python train.py --encoder_fused_qkv=true --encoder_qk_norm=false --encoder_parallel_block=false --encoder_num_experts=8 --encoder_moe_every=2 --encoder_shared_expert=false --encoder_patch_size=[4, 4] --encoder_pooling="class_token" --text_encoder_bias="qkv" --text_encoder_qk_norm=false --beta1=0.95 --warmup_steps=400 --weight_decay=0.4
Rows from block 2 of the text encoder, named by matrix and row number. Rows with one number belong to one neuron. Each number is 50 + 10 x the weight over its row's rms, rounded and kept within 0 to 99. All counts start at 0. After the name is the row's rms in percent of the matrix's.
# fc1: MLP up (text_encoder.blocks.2.mlp.fc1.weight, 1024x256), inputs 0-255
# fc2: MLP down (text_encoder.blocks.2.mlp.fc2.weight, 256x1024, transposed), outputs 0-255
fc1.260 088:39 36 36 81 50 42 57 67 55 46 61 52 43 46 50 55 40 58 54 40 46 40 47 57 52 42 49 54 53 54 31 39 61 48 81 53 55 46 55 63 39 44 65 57 52 45 41 41 49 62 32 47 42 37 40 61 65 29 50 51 49 42 54 53 47 32 38 55 70 60 39 57 66 54 48 56 56 54 70 48 31 44 50 62 52 45 57 55 46 48 57 43 49 55 46 49 67 47 40 54 57 31 58 66 54 61 53 44 57 42 58 48 51 39 56 42 54 45 44 33 51 51 43 49 62 61 39 36 56 53 51 53 49 38 52 51 46 62 72 39 41 43 51 44 48 36 61 41 51 41 57 74 54 38 49 43 32 36 74 63 43 59 42 58 48 32 52 40 52 36 45 58 44 34 46 42 38 30 34 70 31 61 46 24 48 51 39 59 43 50 46 59 32 41 55 54 42 36 46 51 31 80 55 62 56 44 64 64 44 55 44 58 53 52 47 55 50 56 48 58 48 64 51 40 54 35 56 54 55 66 49 45 56 47 45 50 42 64 57 59 54 59 63 67 59 45 53 45 41 59 59 57 45 67 55 48
fc2.260 084:60 61 49 26 55 70 49 30 47 38 48 53 63 57 49 55 84 40 52 59 60 55 47 46 53 56 53 53 49 46 66 44 42 45 26 62 47 45 54 36 64 42 39 34 56 54 37 57 54 44 65 45 49 54 66 44 24 62 58 52 55 52 44 52 67 55 60 42 22 61 59 43 39 39 50 52 54 42 42 46 53 64 48 45 50 56 45 53 61 62 51 56 36 50 50 55 45 42 41 51 56 64 46 46 56 35 54 48 39 55 50 48 42 56 54 57 43 57 42 65 43 50 67 52 33 31 45 64 46 60 47 54 45 64 51 36 53 29 25 48 61 55 51 50 53 60 42 54 37 49 46 33 44 63 54 66 55 60 28 36 67 41 59 37 52 79 62 51 50 73 67 50 52 44 47 54 55 61 61 40 69 35 64 68 58 43 58 45 52 50 59 49 66 54 48 39 58 61 49 53 60 19 44 39 48 52 41 41 51 51 59 37 45 46 40 59 54 55 59 42 57 44 56 65 49 58 50 53 46 40 50 53 48 42 44 42 57 39 44 51 47 36 41 35 51 47 54 52 70 47 39 47 51 41 47 50
fc1.261 115:66 34 50 45 50 31 49 37 56 67 39 62 37 42 42 49 54 30 54 43 53 48 36 40 58 49 68 52 29 58 46 48 45 56 59 69 60 54 47 66 39 50 66 47 70 53 50 43 55 36 67 39 45 43 47 68 49 23 55 60 43 52 56 63 58 47 69 42 52 43 44 42 41 47 37 64 62 52 43 47 45 40 29 50 75 58 35 49 57 47 51 66 39 52 47 35 55 62 35 66 64 56 52 42 52 43 49 52 40 55 50 27 42 53 47 68 58 56 32 48 40 58 54 42 34 49 40 46 73 62 41 59 56 47 71 49 46 45 51 63 53 39 46 54 63 43 50 61 43 46 36 61 59 65 52 53 61 52 44 45 57 35 53 63 44 49 52 37 54 36 45 46 67 41 53 33 48 50 45 45 43 36 54 68 46 51 44 39 41 38 47 41 43 45 54 46 43 38 74 61 59 47 49 40 44 47 43 52 48 43 37 52 46 54 57 48 62 56 60 55 37 59 63 28 65 66 51 58 58 42 49 42 56 60 45 53 54 53 53 66 39 47 57 74 53 55 57 58 45 41 51 37 65 50 67 52
fc2.261 108:39 68 54 53 49 57 44 55 51 28 61 44 67 56 58 51 41 72 44 51 51 59 61 63 37 51 40 53 63 38 57 63 54 52 47 28 44 42 52 31 52 60 27 47 40 38 50 50 45 55 39 64 56 49 50 30 55 73 39 42 55 48 41 37 42 55 39 60 52 56 55 60 61 47 70 36 38 56 60 60 55 61 66 51 30 41 68 54 34 60 47 33 57 45 57 62 35 45 63 34 42 50 52 63 48 59 43 50 56 43 59 79 53 51 61 36 47 50 72 55 60 40 50 62 61 52 61 54 32 39 62 40 45 50 26 47 53 53 44 42 44 52 46 47 32 63 52 41 52 51 71 43 47 45 49 48 40 55 53 57 49 58 46 40 64 52 47 57 46 59 55 62 42 52 53 67 44 49 49 54 61 61 57 40 56 41 57 66 61 60 56 63 45 58 50 57 57 65 19 46 43 54 54 64 52 59 46 52 56 58 62 49 59 47 47 54 37 53 34 45 57 51 38 70 37 35 59 41 48 55 44 55 42 35 53 57 50 47 49 30 55 56 46 22 42 44 45 41 51 61 39 62 41 46 42 44
fc1.262 082:56 45 56 43 48 60 36 47 51 49 54 58 32 54 57 54 52 42 56 47 25 45 58 50 61 45 35 51 49 45 51 48 40 40 44 45 49 50 34 45 45 67 55 47 46 46 44 48 41 49 39 64 51 50 38 41 45 50 50 45 38 45 53 47 43 53 53 40 53 37 43 27 69 62 65 41 30 61 47 50 50 56 44 59 69 49 63 46 39 32 49 46 68 33 46 50 49 64 48 66 56 57 53 45 40 33 58 46 46 57 20 53 59 51 42 52 45 52 75 37 42 62 34 40 38 68 39 36 44 51 61 33 60 37 55 43 47 47 46 43 54 38 57 64 63 74 24 62 61 57 62 48 57 51 54 50 43 45 59 46 53 35 54 52 51 53 38 51 47 52 56 43 61 49 58 55 47 52 68 49 45 48 44 62 52 57 37 58 45 65 59 57 62 55 29 57 52 44 67 47 45 36 46 41 48 53 56 58 56 52 62 58 51 28 49 46 35 56 47 50 51 76 82 41 78 45 44 49 49 53 51 31 33 45 57 49 40 55 45 39 37 55 32 49 66 50 62 38 56 56 62 59 69 49 35 45
fc2.262 082:36 59 37 55 40 32 60 62 52 58 61 39 70 32 55 41 49 62 39 53 71 56 34 43 43 48 60 45 51 57 47 48 60 53 53 60 42 49 59 56 54 35 46 55 56 52 51 63 47 42 70 42 54 55 58 65 43 57 44 64 60 55 47 59 53 60 53 56 46 62 57 64 44 36 39 53 74 47 48 41 56 44 48 41 34 43 40 52 59 60 45 56 38 65 48 56 38 37 43 40 44 48 53 59 49 60 39 38 55 38 81 42 45 45 60 36 50 48 37 58 52 39 66 58 57 39 57 58 51 56 45 74 45 57 45 50 53 47 53 55 66 56 41 30 32 25 68 38 45 42 36 55 42 46 54 48 55 51 48 54 50 63 50 44 60 51 57 46 57 55 54 46 35 61 38 51 48 43 36 51 52 46 50 39 48 45 54 45 46 34 36 39 39 41 67 51 42 53 38 55 55 61 50 57 51 47 43 49 47 53 32 40 55 54 48 53 71 48 56 37 42 21 18 47 24 50 47 56 45 46 58 69 66 55 45 52 54 42 60 67 55 56 73 42 39 62 36 62 37 48 49 45 42 54 69 57
fc1.263 125:60 51 45 38 38 42 56 60 41 50 61 62 55 57 44 46 41 50 46 28 47 60 35 56 63 52 48 36 53 40 52 53 62 63 70 41 58 54 29 57 53 40 66 49 50 43 26 47 59 44 74 59 55 59 42 39 41 30 56 66 46 36 46 61 42 64 46 50 51 51 39 65 50 58 32 53 41 57 59 38 61 56 56 37 50 54 47 52 45 51 49 62 68 43 47 47 72 42 54 60 34 44 41 55 44 57 60 43 55 52 59 72 47 53 59 60 49 50 47 56 38 52 38 50 46 60 59 43 57 49 58 27 51 45 48 38 47 43 74 46 48 50 76 47 40 63 45 60 36 56 60 63 65 40 65 49 51 52 26 42 45 46 50 32 65 61 52 52 67 52 37 43 53 49 42 57 43 45 66 46 53 35 48 57 48 44 66 49 47 46 47 41 60 57 51 54 53 56 52 58 56 40 34 62 50 56 31 52 50 56 50 37 29 59 64 53 48 45 40 60 40 44 70 53 55 58 44 28 65 39 40 28 56 37 57 41 56 67 49 52 45 47 56 77 38 50 53 45 39 50 44 72 53 40 52 46
fc2.263 134:38 54 58 56 54 46 45 36 58 47 42 33 42 50 52 49 53 52 58 66 49 42 60 50 43 59 50 58 45 51 44 44 36 31 35 64 42 46 76 39 49 57 30 43 57 61 54 58 41 54 33 38 49 35 50 61 70 63 42 37 55 61 56 44 56 31 63 39 56 58 60 34 45 34 65 48 58 44 36 56 35 52 47 63 53 33 50 41 51 53 45 45 37 54 50 63 32 61 47 46 71 54 62 47 59 39 32 66 44 47 51 35 52 49 51 45 57 53 50 36 55 43 68 49 55 51 47 60 49 51 46 75 46 46 45 64 52 60 35 63 51 53 32 55 60 42 59 37 57 49 39 33 37 62 45 56 55 46 70 60 53 55 44 67 35 39 30 44 41 48 65 59 54 55 70 34 61 50 36 56 48 59 57 53 52 49 34 53 49 52 51 61 43 44 50 44 56 54 48 40 49 61 62 35 46 50 62 53 54 42 54 63 74 43 43 47 47 56 56 44 49 52 31 55 39 39 66 52 44 57 52 73 31 55 49 67 42 35 44 49 50 53 58 23 59 47 45 45 60 52 56 22 50 54 50 48
fc1.264 113:60 52 49 58 50 48 63 64 38 45 47 57 34 56 64 43 44 50 51 37 63 46 52 52 67 64 39 44 47 50 63 49 75 40 54 52 44 36 50 47 57 47 43 60 51 32 57 49 55 71 58 51 44 41 54 50 46 54 45 47 43 72 37 38 53 44 39 36 45 55 54 67 29 50 31 51 27 57 56 51 58 62 57 49 42 50 47 55 45 53 27 37 45 65 41 39 59 52 57 49 49 43 32 60 48 38 49 60 47 60 60 54 57 50 27 63 42 40 54 49 51 41 37 56 59 48 62 46 46 60 48 62 69 46 46 55 49 34 71 45 56 46 61 51 46 38 52 56 75 41 60 43 70 68 49 59 48 70 39 61 35 57 37 40 66 51 68 36 52 49 58 47 53 55 53 59 44 56 65 62 53 39 58 54 56 48 36 48 26 52 43 67 61 58 41 46 29 45 37 41 68 59 47 45 53 57 69 53 39 35 43 49 39 38 40 35 39 52 34 56 56 50 47 47 38 47 45 43 50 49 49 50 38 63 64 51 34 44 46 53 57 58 61 57 45 41 51 33 70 54 29 42 42 59 46 67
fc2.264 101:32 58 55 51 49 49 39 42 64 58 58 51 58 48 48 60 64 56 58 55 44 51 52 57 34 36 56 54 49 60 40 49 25 59 44 52 54 68 57 59 41 52 53 44 53 60 44 56 36 24 53 50 57 53 46 47 46 44 57 52 57 38 63 61 53 59 56 59 58 41 43 33 72 50 61 38 74 47 46 54 43 42 44 44 58 43 49 32 57 51 71 61 49 49 59 56 51 44 41 53 55 61 75 38 53 71 47 42 59 45 37 50 49 57 72 43 55 61 44 42 52 55 61 38 35 58 45 64 54 42 55 39 46 54 41 37 45 67 27 54 55 56 45 44 56 62 53 46 22 49 39 57 39 34 47 41 53 20 55 36 63 40 61 54 39 49 31 65 45 55 39 42 51 41 54 46 62 48 30 44 50 63 41 48 37 47 71 40 71 53 57 35 38 39 55 56 58 51 58 58 35 38 46 55 55 40 36 48 59 64 54 39 70 45 49 65 63 37 54 50 51 59 52 52 60 42 56 51 57 55 47 43 57 44 46 47 60 57 51 46 42 50 41 36 53 60 52 49 25 44 72 55 61 39 50 35
fc1.265 099:51 45 41 47 45 39 56 44 60 33 37 68 50 46 44 35 49 58 35 41 55 47 42 52 54 49 48 41 61 39 66 54 55 65 54 46 60 36 57 47 47 61 42 53 57 72 58 70 45 46 38 50 57 59 45 54 60 58 56 41 36 62 57 45 63 44 56 49 42 53 39 45 61 49 53 40 38 62 40 45 50 70 51 56 43 50 43 43 33 74 58 49 40 40 49 40 48 30 65 51 38 49 60 70 44 57 54 59 48 58 67 44 37 32 47 43 48 62 56 57 62 58 33 49 56 37 57 45 47 46 37 53 64 52 46 41 45 40 39 59 43 56 60 39 55 74 71 47 41 61 55 45 55 41 66 55 60 51 51 52 52 44 38 45 53 48 75 52 57 49 52 43 51 53 58 46 62 70 46 58 55 76 46 42 46 50 56 50 54 58 47 57 61 56 36 28 27 47 57 67 42 58 55 50 44 43 37 54 40 44 38 44 28 56 50 46 53 37 65 29 62 48 54 50 54 45 46 62 32 56 52 44 31 44 45 64 61 61 31 43 74 47 62 40 74 60 64 43 57 55 48 40 45 56 42 34
fc2.265 098:51 49 59 58 49 72 45 58 44 67 64 25 41 64 57 60 46 64 57 62 45 53 56 46 48 44 52 61 49 63 32 46 38 39 52 56 38 62 42 58 56 49 51 35 46 34 45 31 53 56 55 51 40 45 53 42 50 45 50 56 53 45 42 51 40 54 49 62 56 50 60 46 36 49 43 55 66 38 75 62 41 48 55 53 55 46 55 65 64 33 39 53 63 50 53 53 50 67 31 49 49 51 40 43 50 35 50 41 53 39 42 54 51 67 55 57 62 49 37 47 48 48 65 48 44 58 38 46 53 53 65 54 31 48 66 56 52 71 55 43 52 47 37 60 45 28 35 54 51 40 45 56 50 57 40 44 45 40 62 45 55 48 62 58 44 44 29 41 49 62 49 54 51 39 33 55 47 45 53 34 52 24 56 53 52 53 42 57 44 41 61 43 43 36 61 75 70 53 38 43 51 46 41 46 54 61 62 55 58 60 53 44 70 33 45 50 50 53 45 54 39 52 47 42 47 66 56 36 66 38 40 49 63 59 57 31 45 35 67 59 24 56 40 70 23 43 36 51 58 45 49 67 53 39 48 67
fc1.266 100:54 46 49 46 66 62 51 30 43 54 50 45 41 40 58 46 59 48 57 79 62 65 49 29 47 62 44 45 44 41 49 45 43 52 47 58 55 74 42 46 60 52 55 36 57 49 67 67 36 52 48 56 59 55 49 50 38 49 42 30 55 59 52 44 67 43 58 53 51 58 50 43 48 52 50 42 37 56 54 36 40 62 53 59 65 61 48 42 63 45 40 43 63 43 28 45 53 35 43 63 70 56 44 45 39 36 59 43 40 37 63 49 74 56 54 42 50 43 57 45 53 56 42 55 56 52 42 65 49 63 39 58 52 36 41 61 44 34 39 58 43 32 29 59 67 48 44 54 55 51 60 49 45 47 54 49 58 51 47 37 39 64 50 51 45 54 55 58 51 52 62 56 62 66 50 46 42 45 70 62 65 48 41 63 65 64 50 57 51 57 49 39 52 77 47 50 82 52 35 44 43 55 62 55 60 46 47 41 49 31 26 60 44 30 44 38 46 55 42 38 70 41 44 40 67 48 50 60 39 54 45 44 45 33 38 33 38 48 53 49 42 77 51 45 57 57 60 50 41 61 48 51 53 42 57 53
fc2.266 099:49 51 53 42 47 34 53 61 55 46 51 52 65 55 42 58 33 50 48 30 35 34 53 72 49 44 58 47 48 49 53 65 62 49 60 46 35 19 61 58 48 48 51 60 51 35 33 35 59 55 55 53 42 39 57 43 58 52 48 68 55 39 57 56 33 55 46 59 54 49 49 62 60 59 41 53 55 39 44 64 56 39 44 33 49 41 53 52 45 54 58 60 39 58 69 60 49 65 70 34 30 57 52 52 59 56 37 55 65 66 38 47 35 42 40 59 47 45 42 49 45 36 54 42 52 46 61 35 41 41 69 41 47 58 68 51 58 49 63 45 71 54 71 45 31 42 58 51 47 48 41 57 44 51 52 48 40 36 62 62 58 46 55 54 55 52 59 53 45 47 41 53 36 40 51 57 60 61 39 46 46 58 65 40 36 43 61 41 44 46 42 63 46 26 65 46 16 51 51 45 55 43 34 42 38 67 57 43 40 65 68 47 55 74 62 57 56 49 53 56 47 57 49 59 33 52 41 49 62 38 62 44 61 68 60 76 52 56 45 46 59 29 48 47 51 49 43 50 58 47 55 45 46 50 52 51
fc1.267 082:46 50 58 64 37 50 46 35 44 57 57 52 55 47 38 47 42 50 57 39 45 47 43 43 65 45 42 49 64 40 54 22 46 49 54 39 44 35 49 68 45 49 55 62 44 53 45 64 56 37 54 59 48 47 43 50 58 49 44 43 43 46 43 52 39 69 57 56 68 45 46 58 56 59 65 47 54 39 37 38 51 40 42 55 55 40 61 34 54 42 32 36 57 51 49 48 59 56 57 33 47 46 47 58 53 52 35 59 42 42 59 72 56 29 45 53 53 35 51 49 51 56 44 53 53 51 49 64 40 38 41 42 43 31 46 37 52 36 37 32 42 62 49 49 23 57 48 47 61 41 67 38 34 37 40 43 46 35 67 54 57 46 53 56 40 56 54 42 36 47 40 61 55 29 66 31 36 53 48 51 55 29 32 58 57 62 42 51 57 56 54 46 59 32 36 35 40 59 58 30 55 42 53 52 53 60 67 54 56 39 48 38 45 41 32 52 51 56 56 57 52 52 49 29 43 60 50 50 30 50 38 39 45 25 56 65 28 49 52 45 46 28 42 55 43 59 54 55 41 63 71 44 58 66 50 37
fc2.267 081:52 49 34 32 50 55 61 64 55 35 40 38 50 43 63 49 51 49 45 52 55 58 50 50 33 44 38 48 35 56 43 74 50 44 49 57 56 66 54 41 51 52 45 41 59 47 48 49 46 59 56 53 47 58 53 57 32 57 56 53 53 62 49 45 53 46 51 40 37 59 62 38 37 39 51 37 46 58 55 44 44 57 57 44 42 49 50 53 52 67 65 58 50 48 58 61 34 38 50 53 38 50 53 45 45 50 58 43 60 47 39 42 43 65 55 42 32 53 55 47 44 45 51 51 40 52 50 33 58 65 52 67 59 63 52 51 49 62 58 54 51 26 54 55 75 40 56 63 29 61 31 68 67 52 59 46 60 64 33 48 33 50 51 47 53 43 38 56 63 62 65 26 36 58 25 68 53 37 47 48 46 65 61 45 46 48 59 52 38 55 53 54 39 64 66 45 70 45 43 67 47 57 54 36 45 36 34 52 42 59 52 68 57 52 62 51 50 51 39 34 48 45 52 69 53 33 50 49 52 43 47 63 46 84 48 30 69 44 47 54 51 71 65 44 56 38 40 51 50 45 24 49 40 43 55 56
fc1.268 104:53 36 45 49 46 54 47 51 68 60 48 61 42 57 50 50 44 52 62 60 57 41 50 41 39 23 42 43 55 64 55 56 57 39 37 42 61 57 39 47 43 29 48 51 57 54 55 50 62 34 78 64 64 46 68 52 56 46 54 52 43 48 26 46 37 43 66 46 40 45 63 67 48 48 48 50 62 62 45 41 67 68 57 36 63 59 35 45 51 56 49 44 53 51 73 41 48 53 35 46 52 57 53 59 55 66 58 57 52 49 38 46 55 39 68 46 55 50 56 48 51 57 56 55 37 61 60 57 54 51 59 50 36 51 51 49 31 55 57 52 46 32 52 37 53 58 44 48 30 49 55 43 50 71 49 28 60 57 55 55 61 48 42 65 41 54 36 63 38 44 44 63 71 43 43 68 46 46 33 52 39 29 57 44 64 38 64 64 46 41 42 50 70 46 51 57 55 53 44 52 46 39 41 54 52 41 53 37 61 63 42 49 51 31 62 62 58 52 41 53 59 44 41 39 57 61 56 57 43 53 57 37 37 63 38 56 64 57 63 35 55 41 50 59 66 49 72 25 45 56 50 58 55 42 60 69
fc2.268 098:54 56 53 45 57 53 47 60 32 32 48 36 52 39 49 58 55 41 44 40 37 62 45 50 48 68 67 58 45 36 61 58 37 70 62 59 39 42 61 50 50 65 45 46 40 46 51 46 48 66 30 38 30 56 35 41 56 51 55 44 58 53 67 49 62 57 29 46 69 46 42 31 56 44 52 46 42 38 62 56 38 38 47 58 31 49 73 48 50 47 43 48 49 47 34 60 59 47 60 53 51 50 42 45 51 43 44 51 55 49 66 59 40 62 38 56 40 52 46 47 41 46 40 41 69 48 49 50 47 55 42 52 66 43 60 51 70 45 28 56 42 72 61 58 45 49 63 48 62 55 40 45 56 33 51 75 50 47 37 57 33 56 61 34 57 49 54 46 58 43 62 44 37 60 66 41 57 52 66 41 55 61 40 49 37 56 38 47 57 54 55 50 28 55 50 39 47 42 58 53 48 58 56 36 54 58 46 66 47 36 47 51 50 72 57 43 33 60 61 60 39 53 47 62 43 44 51 50 51 60 48 58 71 31 68 45 42 49 35 64 44 53 46 42 30 44 28 75 55 48 51 49 49 53 43 37
fc1.269 138:47 54 44 64 62 40 67 34 57 41 51 42 52 30 52 36 44 47 46 47 56 63 54 44 40 58 37 59 66 68 45 56 28 71 54 59 54 41 57 83 46 58 72 62 55 56 44 45 47 64 34 35 49 53 41 35 33 32 55 63 51 51 42 48 69 74 59 37 39 41 44 50 63 51 42 43 33 60 56 52 64 56 66 64 45 42 52 53 38 59 42 48 47 47 44 47 69 60 37 72 57 53 48 50 68 50 47 45 43 43 53 50 73 59 57 51 52 55 39 50 62 49 64 48 39 34 63 43 45 55 39 48 43 63 45 52 55 26 54 41 47 43 60 56 60 63 45 51 50 48 40 55 58 46 43 57 42 65 64 71 48 47 41 64 50 51 59 35 59 41 57 35 58 58 63 45 61 48 52 49 66 48 50 52 49 53 47 50 36 54 49 50 61 56 55 33 50 37 38 58 45 59 47 46 47 36 46 45 63 41 56 50 39 50 33 35 52 65 39 54 48 40 46 18 39 40 38 46 47 50 46 51 54 45 59 45 48 56 48 56 64 60 47 57 45 60 32 66 51 33 49 38 41 47 61 43
fc2.269 145:50 45 52 41 40 52 42 65 53 47 39 66 42 58 56 56 55 50 45 48 37 50 46 58 59 43 60 39 39 35 56 32 53 34 42 38 49 59 53 28 44 47 36 34 59 54 48 49 55 35 71 71 50 48 52 65 72 68 44 37 38 56 55 46 44 30 41 60 60 65 48 45 36 51 63 50 69 45 57 52 38 53 41 42 54 52 53 52 58 44 61 48 40 41 52 43 21 43 63 37 36 51 46 46 39 52 44 61 59 48 50 55 18 43 49 52 60 56 54 52 37 43 45 51 62 62 42 60 44 39 74 61 62 36 49 55 46 64 41 53 62 61 39 43 32 28 40 46 44 41 56 60 46 49 54 44 57 31 41 37 49 46 55 46 45 47 45 68 36 56 57 65 45 44 33 60 52 55 49 55 47 45 58 52 49 53 64 51 66 50 60 55 30 43 41 61 50 58 50 55 52 43 35 69 46 73 57 50 54 69 40 40 63 47 61 52 57 39 64 56 45 61 51 64 62 61 50 55 52 46 62 43 37 60 38 54 38 46 54 41 33 40 47 39 39 49 69 39 49 58 59 68 63 54 42 53
fc1.270 119:63 66 52 55 42 71 52 53 32 66 52 32 55 60 44 63 39 52 45 33 58 66 42 53 53 40 62 31 64 41 60 46 49 53 46 50 57 59 38 65 32 41 43 47 35 44 46 50 61 54 61 46 47 39 45 52 46 56 43 52 39 44 58 50 54 67 57 43 22 51 57 55 25 57 48 64 50 57 53 63 57 54 37 17 60 63 43 45 52 67 40 56 50 44 46 51 50 39 56 41 45 42 38 53 46 39 49 51 59 52 54 23 38 68 54 54 47 56 45 57 44 51 46 51 28 58 51 66 39 29 55 46 62 57 59 39 48 57 46 45 62 57 53 59 41 50 46 50 53 45 57 34 40 43 53 37 49 55 52 57 59 46 39 61 46 55 60 56 60 48 52 50 47 58 40 62 38 27 29 45 54 45 60 51 45 55 48 41 35 63 59 44 26 47 59 40 32 61 52 41 51 46 51 43 52 57 48 52 60 53 31 40 37 43 54 56 52 42 54 50 39 41 61 57 51 52 50 54 50 55 57 39 37 55 63 35 26 39 60 31 51 61 50 42 60 47 61 63 66 54 47 49 40 71 57 78
fc2.270 119:27 46 44 46 57 25 36 49 70 34 42 68 50 42 68 44 52 51 53 60 42 40 55 41 43 58 46 68 40 59 34 50 52 48 59 57 41 51 60 35 61 56 55 59 57 55 52 54 40 46 38 57 53 52 47 42 52 43 60 52 59 56 40 45 47 45 46 50 82 57 50 38 65 42 48 37 45 41 50 32 44 50 68 81 41 43 66 50 53 34 56 41 49 54 49 44 57 63 53 62 45 62 58 34 52 59 42 56 36 52 38 76 49 36 52 54 52 42 53 43 47 38 48 48 59 42 61 38 68 70 61 51 36 46 41 59 44 43 54 59 41 38 47 48 57 42 48 51 46 55 38 68 66 48 57 54 45 51 44 47 42 37 55 34 60 47 38 38 45 45 53 48 55 41 61 38 63 66 69 49 50 60 45 51 56 49 51 64 66 41 44 55 63 48 47 61 66 49 46 69 54 49 48 56 38 49 50 40 41 54 63 51 66 47 55 39 59 52 39 51 40 52 41 47 52 41 46 35 51 55 41 71 54 46 50 69 68 50 49 68 47 40 52 65 38 58 36 35 21 41 59 59 54 32 41 35
fc1.271 080:39 58 45 51 43 59 63 48 42 89 29 53 48 69 44 55 36 56 35 49 40 49 45 60 33 47 48 46 51 46 60 45 63 58 65 51 60 56 49 46 37 45 48 39 55 57 57 69 57 58 60 41 44 55 41 31 30 58 42 46 47 37 59 43 47 53 55 47 60 49 53 45 54 55 42 48 52 55 29 55 59 46 66 32 39 47 41 53 43 42 43 32 51 46 48 58 41 52 45 35 54 56 54 35 33 50 44 45 34 68 57 53 46 35 49 48 49 38 52 26 36 53 58 54 45 78 43 33 44 60 61 44 50 41 57 32 39 43 53 60 52 53 48 49 38 50 48 54 58 38 47 42 65 75 40 45 43 22 37 60 56 47 51 47 42 37 49 46 37 54 58 38 42 54 54 64 49 46 58 42 51 64 62 37 38 53 60 44 68 62 54 38 33 69 43 41 53 35 23 45 54 44 46 63 55 56 38 43 52 53 65 57 57 33 51 36 60 52 48 66 36 44 57 34 43 49 53 56 46 54 44 44 35 42 36 61 51 60 43 46 58 64 64 40 50 47 52 41 43 55 49 59 61 55 56 47
fc2.271 077:51 49 43 41 45 36 47 49 55 29 59 48 59 31 64 46 62 52 63 51 67 43 55 26 66 49 55 49 47 59 41 49 41 47 36 53 42 46 52 52 60 55 40 60 46 60 55 41 35 39 53 59 63 42 52 71 56 38 50 53 54 58 39 57 48 57 38 53 40 45 49 57 47 49 57 52 50 33 64 50 55 55 32 75 55 52 61 38 63 55 57 59 46 39 52 37 50 48 48 61 47 49 51 50 67 61 48 57 58 36 55 47 40 47 53 58 57 50 54 72 71 45 46 50 58 21 56 65 51 52 43 57 47 52 39 62 59 58 49 32 54 37 56 54 64 58 48 46 40 56 50 52 35 33 62 58 53 68 67 40 36 52 56 56 58 58 44 53 64 46 44 49 60 39 40 45 51 44 27 58 45 30 33 63 66 41 40 66 30 42 38 55 55 33 63 62 48 62 78 55 40 53 55 42 43 51 58 60 49 49 43 48 53 65 51 73 48 52 58 28 63 51 44 65 52 56 48 40 45 51 61 68 60 60 68 35 48 34 58 55 36 31 45 48 46 56 43 67 53 38 51 36 48 46 47 42
fc1.272 090:52 46 58 46 38 66 70 48 48 69 46 54 48 59 48 62 41 56 63 52 53 51 59 50 53 56 44 46 65 53 28 68 50 44 35 49 49 46 57 51 55 35 50 60 49 41 59 51 39 62 66 46 43 51 34 50 44 52 47 30 58 46 49 45 44 59 65 36 45 62 43 19 43 36 35 47 60 63 53 56 50 53 47 29 42 57 50 45 47 48 42 27 42 56 51 49 51 46 46 48 52 43 27 46 62 54 59 26 52 56 65 52 54 38 47 52 49 45 57 36 55 40 46 27 43 52 44 48 58 43 39 64 40 38 49 45 54 56 63 42 54 51 63 39 60 68 37 76 39 40 58 44 53 53 47 40 36 54 37 37 49 52 42 45 47 45 85 36 45 52 60 58 73 58 65 58 55 44 44 61 50 45 56 48 38 69 39 43 47 49 54 51 65 52 29 41 43 55 43 45 56 62 39 46 61 61 49 41 39 47 56 41 65 32 51 65 71 36 43 59 35 59 59 39 51 60 54 51 49 39 36 38 47 53 55 47 69 58 74 39 49 59 54 54 41 37 47 42 53 50 38 40 51 46 52 44
fc2.272 089:39 60 37 52 54 39 42 47 56 31 50 45 61 37 44 35 63 53 44 53 39 51 41 48 49 43 57 61 31 48 71 39 55 60 56 59 48 54 40 59 43 47 48 40 51 62 48 53 53 31 26 53 55 44 61 53 46 49 57 73 47 53 49 56 44 40 35 61 65 34 59 78 55 64 62 47 43 40 40 45 44 43 47 65 62 41 46 50 47 49 47 63 52 48 58 56 52 48 53 44 50 63 72 49 48 42 39 64 49 48 37 57 51 64 55 51 53 61 40 68 40 53 50 75 55 60 59 58 50 57 66 40 65 61 63 51 46 40 34 58 40 49 42 62 53 27 65 25 55 67 34 54 36 48 57 52 67 42 64 63 53 41 56 59 51 43 27 60 53 44 45 44 34 43 36 43 46 62 56 41 60 55 43 41 57 32 65 58 50 47 42 50 38 43 71 59 53 51 47 52 52 38 54 47 42 36 49 54 61 39 44 54 38 65 52 36 32 65 67 46 61 44 34 62 51 48 51 44 46 62 51 62 53 48 51 54 39 52 28 57 58 40 49 47 66 49 43 66 30 51 55 65 52 47 52 62